config.toml
image_size = 32
crop_scale_min = 0.3
arch = "resnet"
kernel_size = 3
init = "orthogonal"
beta2 = 0.999
precondition_frequency = 25
merge_dims = false
one_sided = true
steps = 12700
weight_decay = 0.1
Rows from block 6 of a small self-supervised image encoder, named by matrix and row number. Rows with one number belong to one channel. Each number is 128 + 24 x the weight over its row's rms, rounded and kept within 0 to 255. All counts start at 0.
After each channel's rows are labels from the 100 images, of 14976, where the channel reaches its highest value: "patch colour" is the nearest of a few named colours to the mean colour under the peak. Only what is clearly more common there than usual is listed. The data: photos of plants and fungi (iNaturalist). In brackets: how many of the 100.
# convs0: first 3x3 conv (model.blocks.6.convs.0.weight, 128x128x3x3, each kernel summed), inputs 0-127
# convs1: second 3x3 conv (model.blocks.6.convs.1.weight, 128x128x3x3, transposed, each kernel summed), outputs 0-127

convs0.71 [135  98 129 142 154  49 104 140 107 143 128 139 130 128 161 137 157 124 153 140 164 139 104  96 123 123 145 122 143 124 131 120 133  96 102  94  98  98  93 124 120 147  68  96  81 118 103 158 137 121 126 137 124 137 148 123 113 140 120 148 159 108 123 117 157 118  74  87 108 147 129 107 107 116 139 138  83 167 144 104 169 145 139 157  81 103 104  78 150 135 123 127 120 118 107 102 136 136 116 115  97 164 144 147 126 115 129 120 159 128 127 135 166 134 113 170 118 124 138 104 120 112  45 101 138 141 125 140]
convs1.71 [135 106 139  98 139 205  98 158  99 129 131 141 133 132 141 190 123  92 120 119 166 110 124 154  94 117 113 119 123 153 146 149 100 118 149  78 122 117 125 130 128  70 159 144 114 148 128  98 115 119 110 141 110 144 168 142 151 133 111 127 116 130  90 123 112 138 101  90 116 125 141 179 107 144 156 176 162 146 117 113 137 105 137  81 106  96 136  98 135 115 159  97 126 138  90 166 181 126 119 121 126 146 131 129 124 101 131 105 131 142 120 128 119 108 132 138 166 169 117 129 156 156 170 132 144 147 133  77]
patch colour: white (26)

convs0.119 [139 141 129 137 128  85 129 138 120 120 144 131 137 146 155 149  93 125 110  84 131 149 133 133 127 101 125 138 111 126 124 124 126  98 112  75  72  96 158 117 122 106 104 131  88 122 114 106  51 123  94 164 117 116 146 122 136 112 116 110 149 150 124 120 152 101  93  92 117 130 107  95 153 100 126  80  46 174 113 159 152 140 135 141  80 133 145  97 153 159 114 124 144 106 107 101 150 136 119 112 109 145 134 141 141 137 155 127 147 154 159 151 154 138 115 121 173  97 147 124 129 109  81 139 154 146 135 130]
convs1.119 [141 146  97 125 105 120 105 141 195 146 113 132 129 140 132 149 149 128 118 101 143  74 163 112 103 125 116 101 174 133 142 133 168 140 155  99 128 192 149 132 107 135 146 136 137  96 121 137  81 123 155 106 115 126  74 120 165 159 117 135 119 147 119 135 138  88 114 118 115 128 135 116 145 129 150 133 181 163 113 147 136 153  91 128 108  97 108 126 130 173 120 120 133 118 105 145 133  92 128 136 189 112 123 139  88  66 170 118 142 137 120 124 159 149 120 137  98  93 115 133 148 151 183 139 133 122 129 121]
patch colour: white (43)

convs0.67 [128 131 116 140 141  98  95 105 123 105 110  89 103 133 116 129 148 127  85  96 138 140 114 125 140 121 135 136 162 115 116 141 156  95 170  70  78 119 145 120 161 120 102  43 160 114 139 125 119 128 104 162 129  68 132 125 115 129 134 129  98  77 104 122 103 166 138 107 172 150 123  81 115 108 115  88 116  79 153 111 144  86  92 128 123 146 163  99 118 110 131 122 140 128  93 149 146 140  98 125 146 132 119 139 147 123 156 109 112 110 162 151 123 143 106 149  76 120 134 115 139 120 130 108 138 136 134 116]
convs1.67 [158 169 103 136 137 139 158 179 135 117 161 116 149 113 138 138 135 111 134 163 136 152  91 146 145 139 115 144 107 131 144 121 127 139 105 101 138 143 121 139  95 194 146  83 146 123 150 143 122 134 111 151 143 117 120 128 125 177 132 122  81 130 115 130 133  90 130 140 105 102 141 164 151 123 111 162  91 136 107 117  83 161 152  73 167 105 161 132 132 151 126 135 130 149 172 146 139 145 107 112  78 139 133 131 131 152  87 122 130 146 120 118 160 177 154 122 188 170 137 131 112 128 113 101 156 163 128  90]
patch colour: white (68)

convs0.121 [158 160 123 127 137 141 135 110 131 155 153 159 139 128 140 136  78 123 149 131 129 106 126 149 105 110 145 120  43 130 130 130 114  77 119 146 111 123 119 133 100  96 146 138 104 123 136 112 106 122  73 114 154 152 104 135 112 113 143 125 151 148 105 127 166 128 128 127 124 141 128 145 148 148 128 124  82 147  56 147  91 164 119 159 120 142  91 150 130 147 119 120 134 100 137 111 137 139 127  62 127  65 122 126 101 147 159 118 118 141 119 124  81 159 142 118 180  91 133  83 137 111 118 113 130 116 111 167]
convs1.121 [197  81 156  73 136 147  97  95  99 120 154 117 119 106 119  89 148 143 141 102 143 198 102 100 138 146  87 112 138 123 141 143 159 105 121 154 102 102 106 154 132 145 127 144 100 110 111 142 100 131 125 122 128 108 146 118 121  88 134 140 143 121  96 142 103 108 120 130 143 134 105  98 131  96 146 144 139  63 169 111 131  77 158  89 119 125 117 149 112 134 140 111 119 153 148  75 147 168 115  93  91 135 136 107 159 112 143 100 119 131 140 134 140  85 124 137 121 150 127 121 151 134 130 137 106 148 109 119]
patch colour: black (93)

convs0.11 [132 172 123 127 155 111 131 120 106 129 153  94 102 148 119  88  71 138 101 111  94 130 138 128 143 103 156  97  83 132 119 126 126  96 138 110 100 112 141 114 123 162 134  47 119 135 125 108 131 128 135 112 138 135 128 126 126 116 122 110 133  99 132 100 150 120 150 179 134 161 128 153 119 100 121 114 106 128 131 116 144 117 138 137  64 121 125 123 146 105 124 127 120  92 116  99 136 149 110  77 172  85 122 102 155 110 166  90 121 125 143 125  74 117 116 113 115  51 120 177 148 116 111 131 106 115 104 137]
convs1.11 [ 87 119 125  91 110  99 146 158 124 117 165 139 136 181 142 104 116 166 154 137 127 126 111 125 124  83 155 164  93 141 133 118 148 162 178 111 125 139 114 153 148 114 154  91 156 150 134 137 144 122 112 141 128 113 141 172 136 103 114 130  93 134 136 131 133 153  96 100 148 111 114 148 117 168 138 152 175 134 140 140 107 113 190 112 165 175 111 136 102 104 138 136 131 130  99 130 159 151 130 178 112 165 128 160 164  98 109 130 136 137 107 134  92 147  93 132 189 147 115 128 138 168 154 126 148 139 109 110]
patch colour: black (55)

convs0.29 [112 149 136 138 139 120 153 103 121 119 135 188 125 140 105 112 121 117 152 128  96 104 152 130 135 147 109 100 167 109 107 118 144 116 158  91 172 129 203 116 173 158 148 120 109 159 145 195 132 195 141 131 125 121 139  98 155 173 137 131  83 165 134 144  99 153 127 131 126 136 103 143 115 107 129 128 140  96 173 111 109 140 178 122 123 119 186 136 137 154 153 117 120 109  93 117 131 135 126 150 150 138 127 163 131 109 114  99 120 151 142 177 114 118 145  99 109 118 107 120 122 115 130 124 123 113 107  93]
convs1.29 [ 95 132 113  96 128 146 148 159 173 149 200 129 149 117 106 146  79 100 122 137 103 139 109 103 142 123 148  83 135 147 109 140 172 132  97 100 144 143 138 132  70 170 128 141 156 136 134 165 102 128 117 142 137 145 124 124 111 103 131  97  95 162 131 124 130 118 150 145 122 113 171  96 176 106 132 128  90 141  84 105 124 133 140 121 118 139 198 134 126 143 126 135 164 135 132 124 135 160 116 129 133 125 130 124 151 126 133 202 138 134 115 139 158 143 161 107 134 124 134 138 116 155 127 101  85 171 114 109]
patch colour: white (72)

convs0.77 [138 126 111 136 142 112 122 116 115 155 127  86 116 162 141 106  88 131  80 171 110 164  95  90 127 104 134 106 107 131 135 134 132  96 151 136  97 127 106 129 114 128 136  82 132 128 143  73 152 118 129 125 119  94 122 124 114 164 124 135 123 109 131 122 160 125 110 150 123 135 140 130 134 108 124 107 162 119 119 101  96 121  85 131 135 132 108 136 133 141 141 153 117 116 150 186 155 118 127  83 177  77 110 138 164 108 137 125  98 107 142 128  77 142  38 133  60 106 101 143 118 126 151  99 128 126 120 141]
convs1.77 [ 73 128 137 152 127 140  73 124 180 131 115 104 132 139 154 144 161 126 126 161 107  99  98 141 148 146 135 100 154 128 126 111  90 105  95  97 156 170 152 106 108 150 116 131 115 105 130 114 174 123 106 106 110 114  89  77 141 147 151  88 115  96  80 119 165 120 100 158 111 120 118 142 117 170 117 117  95 151  99 117  90 153 141 113 124 132 152  97 144 155 162 109 124 110 149 174 111 103 133 114 150 116 101 133 113 131 122 157 133 135 110 130 134 150 161 123 159 104 106 124  99 127 102 152 157 134 140 182]
patch colour: white (47)

convs0.62 [141 121 104 119 137 142 130 151 144 107  94 126 147 124 155 144 124 132  96 122 153 121 245 135 146 136 158 138 104 112 124 125 107  96 157 120 119 122 162 136 138 104 101 160 121  92 128 133 124 145 136  82 191 109 115 103 111  99 123 117 135 128  68 138 112 165 178 131 124 142 133 134 114 154 124 118 128 138 114 113 137 130  76 128 124 100 139 129  81 111 135 127 131 101 121 131  93 120 106 140  81  87 120 146 115 127 161 124 106 126 111 137  99 154 127  69  88 146 118 142 158 136  94 137 122 124 126 145]
convs1.62 [155 118 135 128 116 117 113 114 150 127 159 131 142 120  99  89 142 158 132 173 139 107 115 116 117 132  83 129 130 175 125 126 135 123  88 132 116 119 120 160 105  66 127 161 156  54 147 116 103 141 127  65 150 126 140 105  97 156 126 117 111 123 112 114 109 120 119 136 103 115 130  87 121 161 170 116 145 149  97 132 125 114 171  95 129 114 136 140 133 180 143 137 144 113 151 153  79 153 122 119 130 116 121 137 111  89 184 119 146 126  83 114 160 120 142 139 146  96 127 138 127 175 153 135 100 168 110 103]
patch colour: white (26)

convs0.58 [132 108 137 134 136 161 129 119 145 114  78 141 136 117 144 137  83 143 139 114 129 124 183 140 147 184 143 133  80 123 123 129 128 102 147 136 167 136 131 121 125 159  93 149 107 169 140 157 113 136 114  91 161 123 125 101 110 120 135 101 128 152 118 125 139 154 132 145 120 148 112 134  71 180 137 120 122 128 136 118 108 149 106 126 139 114 127 157 101  91 138 114 131  75  90 126  86 135 116 114 112  83 130 108 135 120 101 123 108 135  89 131 108 122 145  19 112 128 139  96 136 153  79 129 115 122 126 125]
convs1.58 [134 142 147 119 149 128 118 121 153 121 145 139 126 128  84 102 134 102 128 139 109  89 104 111 110 105  93 109 159 164 129 145 134 127  69 145 156 138 121 179 112 111 131 148 150  67 125 121 106 150 136  91 122 134 122  75 102 129 132 104 116 136 133 121 153 148 152 129 136 154 158 117 160 144 178 119  96 133  86 101 124 106  93 100 147 164 131 137 137 142 147 128 143 131 152 130  91 155 159  86 154  60 111 175  80 126 130 117 153 131  96 132 140  93 161  97 156 104 123 122 121 151 113 141 109 156 138 112]
patch colour: white (44)

convs0.5 [112 149 135 123 143 145 142 102 123 111 156 114  70 125 161  83 102 129  96 182 116 102 116 135 132 146 132  94 138 134 134 126 148 120 160  95 110 142 165 107 163 132 136 139  89 181 156 109 116 137 151 118 113 121 146 118 166 125 164  75 164  82 169 125 117  92 112 113 139 140 144 110 142 104 117 140 123 139  87 145 106 159 125 137 131 136 126 111 171 175 147 115 137 115 137 128 124 143 147  83 106 124 133 145 101 118 137  90 125 146 176 146  83 150  77 132 117  64 109 112 115 110 114 121 139 128 125 141]
convs1.5 [148 106 110 102 127 134 142 127 207 119 155 123 125 148 131 138 182 139 104 152 111  80 108 148 131 146 105 106 148 137 139 135 119 130 101 104 125 145 129 113 121 153 141 136 134 138 131 139 165 126 126 102  80 101  74  91 164 212 141  77 101 128 122 125 159 146 119 124 129 114 130 152 124 149 156 112  92 170  76 105 102 153 109 117 137 129 120 135 131 152 139 139 111 114 125 166 125 151 114 169 134 164 119 139 118 128 134 174 114 118 121 142 159 135 169 118 162  93 121 126  93 143 120 123 112 163 136 146]
patch colour: white (57)

convs0.56 [135 109 144 140 103 169 131 129 143 104 114 137 134 136 143 156 107 151 111 142 153  86 137 114 143 124 135 122 161 139 143 141 149 175  94 130  90 113 111 112 118 131 124 161 129 122 119 154 108 129  62 136 143 125 123 136 135  87  90  94 147 184 142 105 138 138  97 128  95 117 141 103 125 127 133 113 107 173  96 110 139 145 142 149 115 112 142 168 165 121 115 109 117 121 128  82 135 115 130 111 150 146 133  86  74 176 123 158 151 112 111 134 195 148 140 112 100 126 146  93 131  79  56 121 128 149 126 131]
convs1.56 [125  88 145 168 138  77 130  87 143 145 118 118 148  88 127 139 129 144 112 153  71 149  97 121 146  88 131 148 132 147 158 117 169  99 161 143 120 120 138 158 153 203 131 120 155 116  96 143 142 130 130 106 129 130 112 114 161 151  96 119 120 124 141 136 107 124 139 127 158 124 130  78 148 126 128 117 115 108 151 151 165 137 129 101 157 159 106 146 127 130 133 136 117 113 104 119  97 113 121 104 110 120  89 150  94 164 114 117 153 149  97 126 144 200 120  57  89 112 114 110 141 123 106 120 102 105 118 118]
patch colour: black (44)