From a checkpoint of a small self-supervised image encoder.
Model: arch resnet, widths [80, 128, 240].
Rows from block 5 of a small self-supervised image encoder, named by matrix and row number. Rows with one number belong to one channel. Each number is 50 + 15 x the weight over its row's rms, rounded and kept within 0 to 99. All counts start at 0.
After each channel's rows are labels from the 100 images, of 14976, where the channel reaches its highest value: "patch colour" is the nearest of a few named colours to the mean colour under the peak; "place" is the part of the image that holds the peak. Only what is clearly more common there than usual is listed. The data: photos of plants and fungi (iNaturalist). In brackets: how many of the 100.
# convs0: first 3x3 conv (model.blocks.5.convs.0.weight, 128x128x3x3, each kernel summed), inputs 0-127
# convs1: second 3x3 conv (model.blocks.5.convs.1.weight, 128x128x3x3, transposed, each kernel summed), outputs 0-127

convs0.63:45 17 51 47 57 45 38 32 37 46 52 23 35 45 50 50 51 52 44 61 63 53 19 37 55 78 58 50 58 52 50 57 66 60 77 39 75 64 26 31 54 59 54 29 67 57 38 33 72 46 71 41 44 20 63 47 47 36 47 71 36 27 56 53 53 53 40 69 47 45 64 32 28 26 60 42 54 29 56 36 58 39 69 51 73 26 33 50 59 42 64 30 43 74 46 62 53 55 45 52 34 57 45 67 41 50 07 78 62 27 39 13 60 55 44 44 12 44 53 12 54 58 39 37 47 57 61 44
convs1.63:72 38 71 34 48 52 58 72 23 62 56 58 69 14 47 38 39 61 47 29 47 41 70 44 46 34 56 41 52 36 60 46 80 61 52 80 39 70 47 67 53 60 46 62 64 48 35 55 50 65 30 89 67 58 63 49 50 73 63 81 91 51 16 37 25 66 36 63 38 49 42 73 73 81 53 49 44 66 30 68 50 34 46 41 25 63 47 53 44 47 43 76 65 41 51 36 47 39 58 39 42 56 51 55 51 51 82 53 19 32 54 44 64 31 52 60 59 34 47 49 49 31 59 46 43 37 53 49
patch colour: white (42)
place: top left (29)

convs0.2:40 55 59 54 60 38 40 48 42 35 55 21 18 53 72 45 59 55 36 41 35 50 32 43 53 50 57 34 50 54 48 42 43 61 50 04 63 54 48 48 63 56 73 24 51 69 55 54 48 40 58 44 36 46 64 52 51 67 65 38 51 24 85 44 66 08 25 20 45 56 48 38 62 27 47 48 47 58 60 36 68 51 65 43 45 44 27 29 56 57 54 53 46 45 65 60 62 58 51 48 28 74 50 60 40 57 68 00 51 44 75 50 55 54 42 84 13 20 36 40 36 43 43 32 47 51 41 55
convs1.2:12 48 16 44 42 49 55 86 41 51 57 40 56 64 56 36 35 87 25 55 46 37 24 57 72 61 36 57 57 45 55 28 43 53 54 81 49 50 49 47 49 51 61 62 39 41 43 48 50 48 41 48 82 49 49 11 57 18 44 34 52 44 64 51 29 88 62 63 54 44 49 45 61 61 70 59 64 41 35 42 40 67 27 37 25 33 56 58 43 62 42 23 57 63 70 35 27 61 52 38 68 47 72 58 60 48 51 77 57 58 33 45 50 43 82 54 43 44 60 41 53 34 38 54 62 62 83 43
patch colour: black (52)
place: bottom left (29)

convs0.75:50 61 53 59 51 00 43 37 42 53 37 38 64 45 03 56 28 54 57 41 62 50 32 40 44 17 46 50 48 51 39 50 70 46 44 65 59 47 40 51 56 54 46 51 43 03 57 49 46 43 39 77 43 44 49 56 39 35 85 59 35 52 49 52 32 52 32 31 75 58 40 30 55 49 48 35 53 55 42 46 35 45 53 46 57 54 75 36 33 25 35 49 55 54 43 66 67 51 43 54 56 31 53 35 38 52 67 40 35 65 76 60 52 40 61 99 50 61 70 48 46 51 75 41 47 42 58 38
convs1.75:59 55 57 48 54 72 33 50 29 47 33 66 58 55 38 47 39 36 35 59 67 42 56 32 56 94 59 66 45 39 54 62 74 40 48 64 41 62 42 41 39 32 26 53 53 52 54 45 59 55 46 65 87 35 30 57 17 26 49 32 49 44 63 52 34 59 54 37 53 63 55 79 26 67 58 37 48 44 46 51 41 62 45 44 67 22 19 76 38 53 45 29 61 68 51 52 71 67 80 45 21 84 49 70 62 51 43 45 54 40 07 48 41 37 38 32 48 54 65 47 56 27 40 60 64 67 32 47
patch colour: white (34)
place: top right (25)

convs0.36:48 45 39 43 52 88 60 34 48 59 61 81 56 71 30 61 37 69 48 40 06 48 46 51 64 29 59 48 43 48 51 53 37 43 65 86 41 42 72 43 50 55 99 46 53 67 54 34 34 56 56 34 49 52 51 53 56 44 52 34 35 44 39 60 57 56 51 52 47 51 61 66 67 35 55 57 85 62 52 61 31 41 45 48 52 33 49 86 63 53 51 35 50 47 57 65 43 44 53 47 69 65 47 68 66 43 72 65 36 49 62 49 24 48 33 50 73 45 34 19 58 60 89 47 51 48 53 48
convs1.36:31 22 83 46 38 57 62 53 40 56 42 41 99 00 36 33 47 70 53 48 72 63 58 34 79 68 38 50 62 38 48 46 35 54 51 38 57 47 45 13 37 53 11 40 65 52 44 52 60 53 36 54 82 56 60 49 74 85 45 53 59 50 52 50 48 51 60 58 68 62 57 53 40 53 41 34 52 54 49 51 52 46 43 59 56 30 53 53 57 34 51 62 49 43 43 55 39 66 54 18 65 73 69 59 42 45 60 46 63 35 41 26 63 45 43 46 69 55 52 50 39 32 23 69 25 63 36 68
patch colour: black (86)
place: top centre (35)

convs0.93:57 50 54 49 64 42 46 39 60 47 46 42 83 53 80 76 76 54 60 60 49 33 91 76 63 52 62 55 36 50 41 51 52 49 42 32 21 55 61 56 49 49 27 65 43 51 60 25 38 57 21 46 53 44 57 45 42 63 72 35 55 42 10 72 73 14 62 43 63 62 52 39 61 40 57 55 34 63 34 62 36 56 01 57 47 59 48 64 16 41 47 31 73 30 40 45 58 53 40 56 64 66 55 59 31 64 73 29 48 54 62 54 57 63 35 35 54 41 55 14 54 62 39 48 51 53 52 55
convs1.93:67 38 64 53 45 41 37 70 15 41 57 36 80 39 62 68 38 48 32 52 48 39 54 44 48 49 63 59 53 88 43 50 34 37 44 74 32 42 49 47 26 28 52 79 66 44 52 57 53 50 36 51 81 63 55 38 33 67 43 45 77 42 53 38 41 52 49 68 48 42 54 59 55 97 54 47 64 37 09 50 56 42 68 39 52 32 45 54 79 40 53 83 52 00 49 35 43 41 51 36 39 33 50 57 62 83 37 55 56 83 51 41 64 51 32 49 43 50 56 45 61 50 52 51 52 48 48 61
patch colour: white (37)
place: bottom centre (44); bottom left (35)

convs0.78:41 43 44 50 59 63 27 45 54 50 57 30 14 53 73 35 25 56 37 57 20 50 50 36 57 47 62 40 40 46 53 45 38 36 55 28 30 47 67 55 58 52 48 14 30 64 50 40 43 55 56 40 60 62 51 39 48 51 42 36 74 08 57 49 62 23 50 56 40 54 59 37 53 44 49 53 42 37 64 59 54 29 50 56 58 52 47 56 78 54 53 55 53 23 52 51 51 43 54 13 54 38 48 31 36 39 57 00 56 60 51 62 27 56 08 42 45 03 32 48 50 32 15 55 51 62 49 61
convs1.78:24 59 38 43 45 50 14 82 42 48 54 52 34 62 38 28 16 59 44 72 82 41 44 54 70 54 36 60 38 30 53 28 58 52 57 54 24 57 25 41 42 56 38 22 53 35 76 46 35 49 51 60 60 46 45 46 42 43 58 46 52 46 58 55 27 59 55 29 56 46 45 25 46 58 49 65 61 58 29 45 44 32 60 53 52 90 67 32 28 42 54 57 54 33 34 87 45 33 37 56 55 52 94 63 73 54 54 74 40 54 33 47 38 23 27 51 57 41 72 61 34 51 58 32 62 47 68 61
patch colour: white (27)
place: top centre (42); top right (26)

convs0.12:62 06 55 56 51 33 47 60 41 47 21 73 19 54 48 41 55 51 19 48 44 25 63 39 41 55 49 43 56 59 53 54 45 66 41 50 30 36 85 68 37 72 31 63 47 58 56 63 50 49 26 74 28 57 54 48 35 16 58 36 70 52 93 54 51 04 36 33 45 51 52 64 80 52 43 51 55 72 27 41 34 37 57 56 46 62 46 65 41 37 51 74 37 54 36 42 60 64 54 31 37 38 52 42 40 57 39 37 72 35 49 71 45 53 70 55 70 35 44 26 42 53 57 43 53 67 49 50
convs1.12:55 37 28 67 52 41 54 47 70 64 58 47 48 31 55 91 52 53 41 32 49 67 23 52 56 62 18 57 56 26 47 55 33 32 38 44 64 48 61 50 65 36 41 75 35 37 40 73 60 64 60 37 73 61 36 28 62 67 28 64 49 52 75 44 60 73 12 78 54 47 47 39 46 51 39 48 44 27 76 56 50 72 42 22 64 58 39 63 62 65 46 34 47 39 49 62 46 75 50 28 66 44 70 35 48 61 54 90 46 50 59 22 50 42 78 57 54 55 53 53 82 44 44 50 41 65 48 27
patch colour: black (68)
place: middle left (31); top left (26)

convs0.32:44 45 45 49 43 54 45 63 60 53 68 46 47 58 84 50 37 60 47 79 86 46 80 51 67 62 62 42 40 53 51 48 50 40 60 35 40 58 56 58 44 55 18 68 33 90 56 30 41 53 61 22 62 55 39 46 54 47 51 71 55 30 13 58 64 39 44 55 34 54 46 38 77 80 49 48 45 40 25 63 27 59 15 52 53 49 24 44 53 49 59 55 59 28 65 49 34 50 54 36 54 35 44 52 57 53 62 22 37 72 48 45 36 58 21 22 21 54 38 46 56 31 06 58 50 44 48 51
convs1.32:65 46 57 49 48 40 46 44 33 51 42 69 50 51 66 60 51 47 42 47 41 33 63 49 52 30 61 61 58 77 53 39 52 34 68 62 28 55 50 42 48 21 57 68 27 94 49 46 55 41 43 03 57 75 49 15 34 10 41 31 45 43 59 43 27 47 57 42 53 55 56 55 61 66 71 29 43 47 29 43 43 50 54 38 56 52 53 54 51 61 62 45 47 33 54 38 29 73 65 43 39 08 45 71 72 49 52 42 56 62 14 70 27 61 22 62 43 42 68 62 57 21 45 50 52 74 51 59
patch colour: white (32)
place: bottom left (30)

convs0.110:48 40 33 57 53 72 57 33 48 62 47 57 12 42 48 48 47 61 33 29 00 36 57 34 39 26 47 42 38 40 39 44 25 15 30 54 59 49 32 67 31 56 68 57 53 37 44 56 67 48 22 43 35 61 38 36 35 35 55 64 52 53 64 58 36 23 26 42 60 58 51 69 68 38 51 45 47 45 26 61 34 49 67 40 30 47 44 66 53 38 29 64 67 34 31 58 64 47 52 23 42 27 53 35 36 65 60 22 43 53 50 47 40 47 55 34 49 04 39 47 39 55 65 32 52 44 48 45
convs1.110:45 30 41 49 51 49 73 29 67 52 50 32 51 36 47 83 39 59 53 59 57 99 10 43 57 72 26 43 67 25 44 56 43 16 29 10 60 56 58 32 46 33 24 79 52 52 47 54 40 47 52 35 68 49 52 38 68 60 14 41 44 41 59 52 65 56 40 46 47 70 56 51 35 42 44 44 62 60 58 47 59 69 58 49 65 51 17 51 50 37 43 37 50 54 42 66 54 53 54 35 60 58 83 28 35 57 52 73 62 53 43 22 48 40 52 51 56 60 55 52 52 38 26 52 58 67 38 64
patch colour: black (88)
place: middle left (32); top left (28)

convs0.71:48 45 31 48 62 37 46 32 36 58 33 52 54 46 52 60 54 53 29 51 38 42 99 60 63 27 69 49 51 40 46 40 46 23 73 36 33 45 58 57 66 32 51 66 45 17 53 22 36 55 47 32 55 22 42 43 38 51 52 57 46 36 02 48 61 55 80 48 50 55 52 38 57 41 45 23 34 46 43 52 44 44 02 44 53 35 56 43 27 46 50 60 52 55 37 62 42 48 30 40 43 40 37 60 54 72 86 40 48 59 54 49 59 47 12 61 29 51 45 34 64 43 34 36 46 39 55 46
convs1.71:58 37 61 51 46 45 35 43 39 54 37 47 53 60 83 71 43 40 26 52 52 52 27 34 28 64 63 75 46 49 41 56 51 32 65 50 27 59 47 47 39 00 37 61 29 34 57 69 48 48 38 34 37 60 36 54 14 25 29 25 50 42 55 47 55 33 60 23 49 53 52 47 43 84 59 65 63 32 38 61 36 62 73 27 47 43 44 59 63 52 45 53 63 37 60 53 40 48 46 41 37 42 54 71 72 71 42 48 54 51 08 42 27 54 45 37 69 49 54 64 51 32 65 29 63 78 46 59
patch colour: white (35)
place: bottom left (36)

convs0.118:43 77 64 59 64 47 24 36 48 41 47 45 25 43 20 34 46 42 34 44 38 55 03 48 34 58 38 49 41 60 53 58 64 53 61 44 59 52 49 27 63 66 41 26 32 58 56 48 30 54 54 51 34 38 67 57 50 52 53 32 59 32 84 47 40 23 15 45 59 50 64 25 30 43 50 51 43 44 42 37 51 33 69 60 62 31 52 47 72 44 62 28 49 68 15 43 59 77 48 43 43 45 60 37 33 06 20 63 38 40 32 56 33 51 40 19 20 34 52 60 47 61 54 49 53 57 46 53
convs1.118:41 42 66 72 52 45 74 38 21 60 32 45 64 45 73 40 37 31 41 56 52 58 63 74 57 42 76 63 43 79 39 31 47 58 43 60 64 34 34 52 65 55 40 42 52 99 36 34 41 51 27 51 77 37 41 59 50 36 61 30 64 67 55 47 30 50 37 30 50 53 52 67 70 68 72 26 51 37 32 61 47 38 12 40 61 23 51 68 30 51 56 81 65 49 37 46 61 55 54 55 22 53 36 43 41 58 80 27 40 56 43 42 47 35 48 52 45 34 49 34 75 45 43 66 44 58 70 51
patch colour: white (36)
place: bottom left (29); bottom centre (28)

convs0.16:59 51 64 58 45 68 44 27 53 70 39 58 97 50 60 64 55 59 47 65 36 64 41 55 56 52 50 62 49 54 62 49 46 79 50 62 30 43 52 07 57 53 45 66 62 43 45 59 56 51 46 54 34 05 59 67 54 38 41 64 43 60 46 43 09 57 45 48 70 51 59 43 47 55 45 70 52 52 50 68 54 35 40 58 77 52 75 71 51 27 53 03 54 49 32 42 38 54 45 37 77 67 54 77 43 62 69 36 67 47 61 62 94 33 64 51 57 50 56 18 43 47 36 50 48 69 50 51
convs1.16:53 36 26 52 46 54 49 40 48 47 63 51 31 36 50 56 47 59 48 48 39 54 58 55 72 44 14 57 45 45 51 36 52 47 35 61 49 44 41 64 61 66 60 70 50 61 50 59 49 58 36 55 99 33 57 26 48 55 43 43 53 38 99 48 67 52 03 93 71 53 45 49 48 55 49 36 44 29 46 61 54 64 37 19 60 58 56 78 61 49 69 77 55 32 54 63 78 61 54 60 43 27 85 45 32 52 51 81 43 64 61 42 47 29 50 49 49 43 63 53 69 47 70 44 51 63 54 25
patch colour: black (83)
place: middle left (45)

convs0.113:62 85 47 56 44 75 90 48 63 37 53 85 47 43 54 58 45 59 47 28 12 57 62 94 52 34 53 47 44 52 36 60 50 17 35 38 49 49 44 34 43 38 77 30 34 40 67 50 53 51 41 52 66 51 50 59 66 56 36 36 54 29 35 46 64 44 51 62 31 56 41 58 55 24 51 46 30 54 38 59 37 58 56 50 24 50 34 82 46 41 42 36 61 32 49 27 38 41 53 55 39 48 57 70 44 59 88 22 38 61 58 60 28 57 37 61 89 46 38 68 52 42 34 49 41 45 37 59
convs1.113:44 36 69 30 50 62 05 48 16 40 64 64 37 19 25 31 29 67 38 52 73 56 53 55 76 62 28 50 48 52 57 21 30 50 55 37 34 34 46 48 46 52 39 34 48 42 42 47 51 46 56 64 63 56 41 42 58 33 47 35 65 45 48 53 51 45 46 36 47 54 48 46 41 55 48 50 47 60 65 49 42 58 76 09 49 68 55 48 51 31 55 30 58 62 42 90 47 74 38 63 57 75 72 77 55 47 51 70 42 42 38 42 36 10 55 42 52 37 60 59 42 45 33 45 11 62 78 35
patch colour: black (62)
place: top left (30); top centre (28)

convs0.52:59 47 34 32 67 60 55 32 54 49 66 59 64 31 48 58 15 49 30 31 31 60 85 48 51 51 67 56 08 46 42 49 27 32 66 34 64 46 71 45 34 48 90 51 56 65 37 29 45 41 63 54 81 27 42 49 42 49 28 93 46 35 23 30 41 36 51 58 40 56 50 45 35 47 37 56 39 67 60 39 53 46 39 39 60 37 41 66 46 53 43 43 42 20 34 21 37 56 40 43 33 45 41 74 54 39 66 48 44 18 39 41 42 50 37 31 62 20 41 28 53 64 41 55 38 52 48 49
convs1.52:26 31 70 37 61 63 23 76 60 34 53 48 68 49 35 37 22 90 47 47 93 46 59 33 59 57 61 56 75 20 55 49 38 27 68 51 54 37 47 43 23 48 30 48 36 56 42 60 41 62 40 47 58 60 36 49 44 75 47 49 66 43 44 31 54 47 47 52 52 46 43 48 57 44 55 45 45 55 59 40 58 55 77 34 21 65 38 50 63 62 41 72 63 44 30 92 34 45 46 33 52 41 60 75 56 47 65 60 54 20 49 25 59 26 40 51 83 62 46 67 48 50 42 32 23 66 44 64
patch colour: black (76)
place: top left (30)

convs0.97:51 30 65 63 51 27 30 40 46 53 76 52 54 53 65 45 25 72 45 67 40 62 26 64 49 47 55 45 34 54 53 50 49 42 30 28 55 44 60 40 51 50 41 54 26 45 60 69 26 49 54 45 49 78 56 44 65 53 60 27 72 46 47 44 33 62 51 40 58 56 54 63 58 44 42 55 23 78 71 60 91 50 47 58 08 36 63 23 88 56 48 33 47 40 76 47 49 40 50 33 38 35 50 50 46 41 54 31 50 81 72 63 32 46 50 55 71 48 58 23 49 35 00 58 44 59 49 56
convs1.97:44 10 32 48 52 65 73 40 63 49 80 37 58 61 53 33 60 78 52 42 06 47 34 56 49 23 46 58 61 74 54 52 62 68 46 69 51 67 59 70 54 58 86 65 49 53 50 49 61 52 58 51 52 70 45 37 49 66 64 57 47 53 61 47 74 69 47 75 61 24 51 68 84 41 52 69 57 33 60 40 57 62 49 71 36 27 22 69 71 34 34 57 54 41 36 35 52 70 23 46 41 28 79 44 58 50 61 36 48 49 59 53 56 49 65 47 25 52 28 49 35 49 80 37 51 63 60 51
patch colour: black (78)
place: bottom left (25)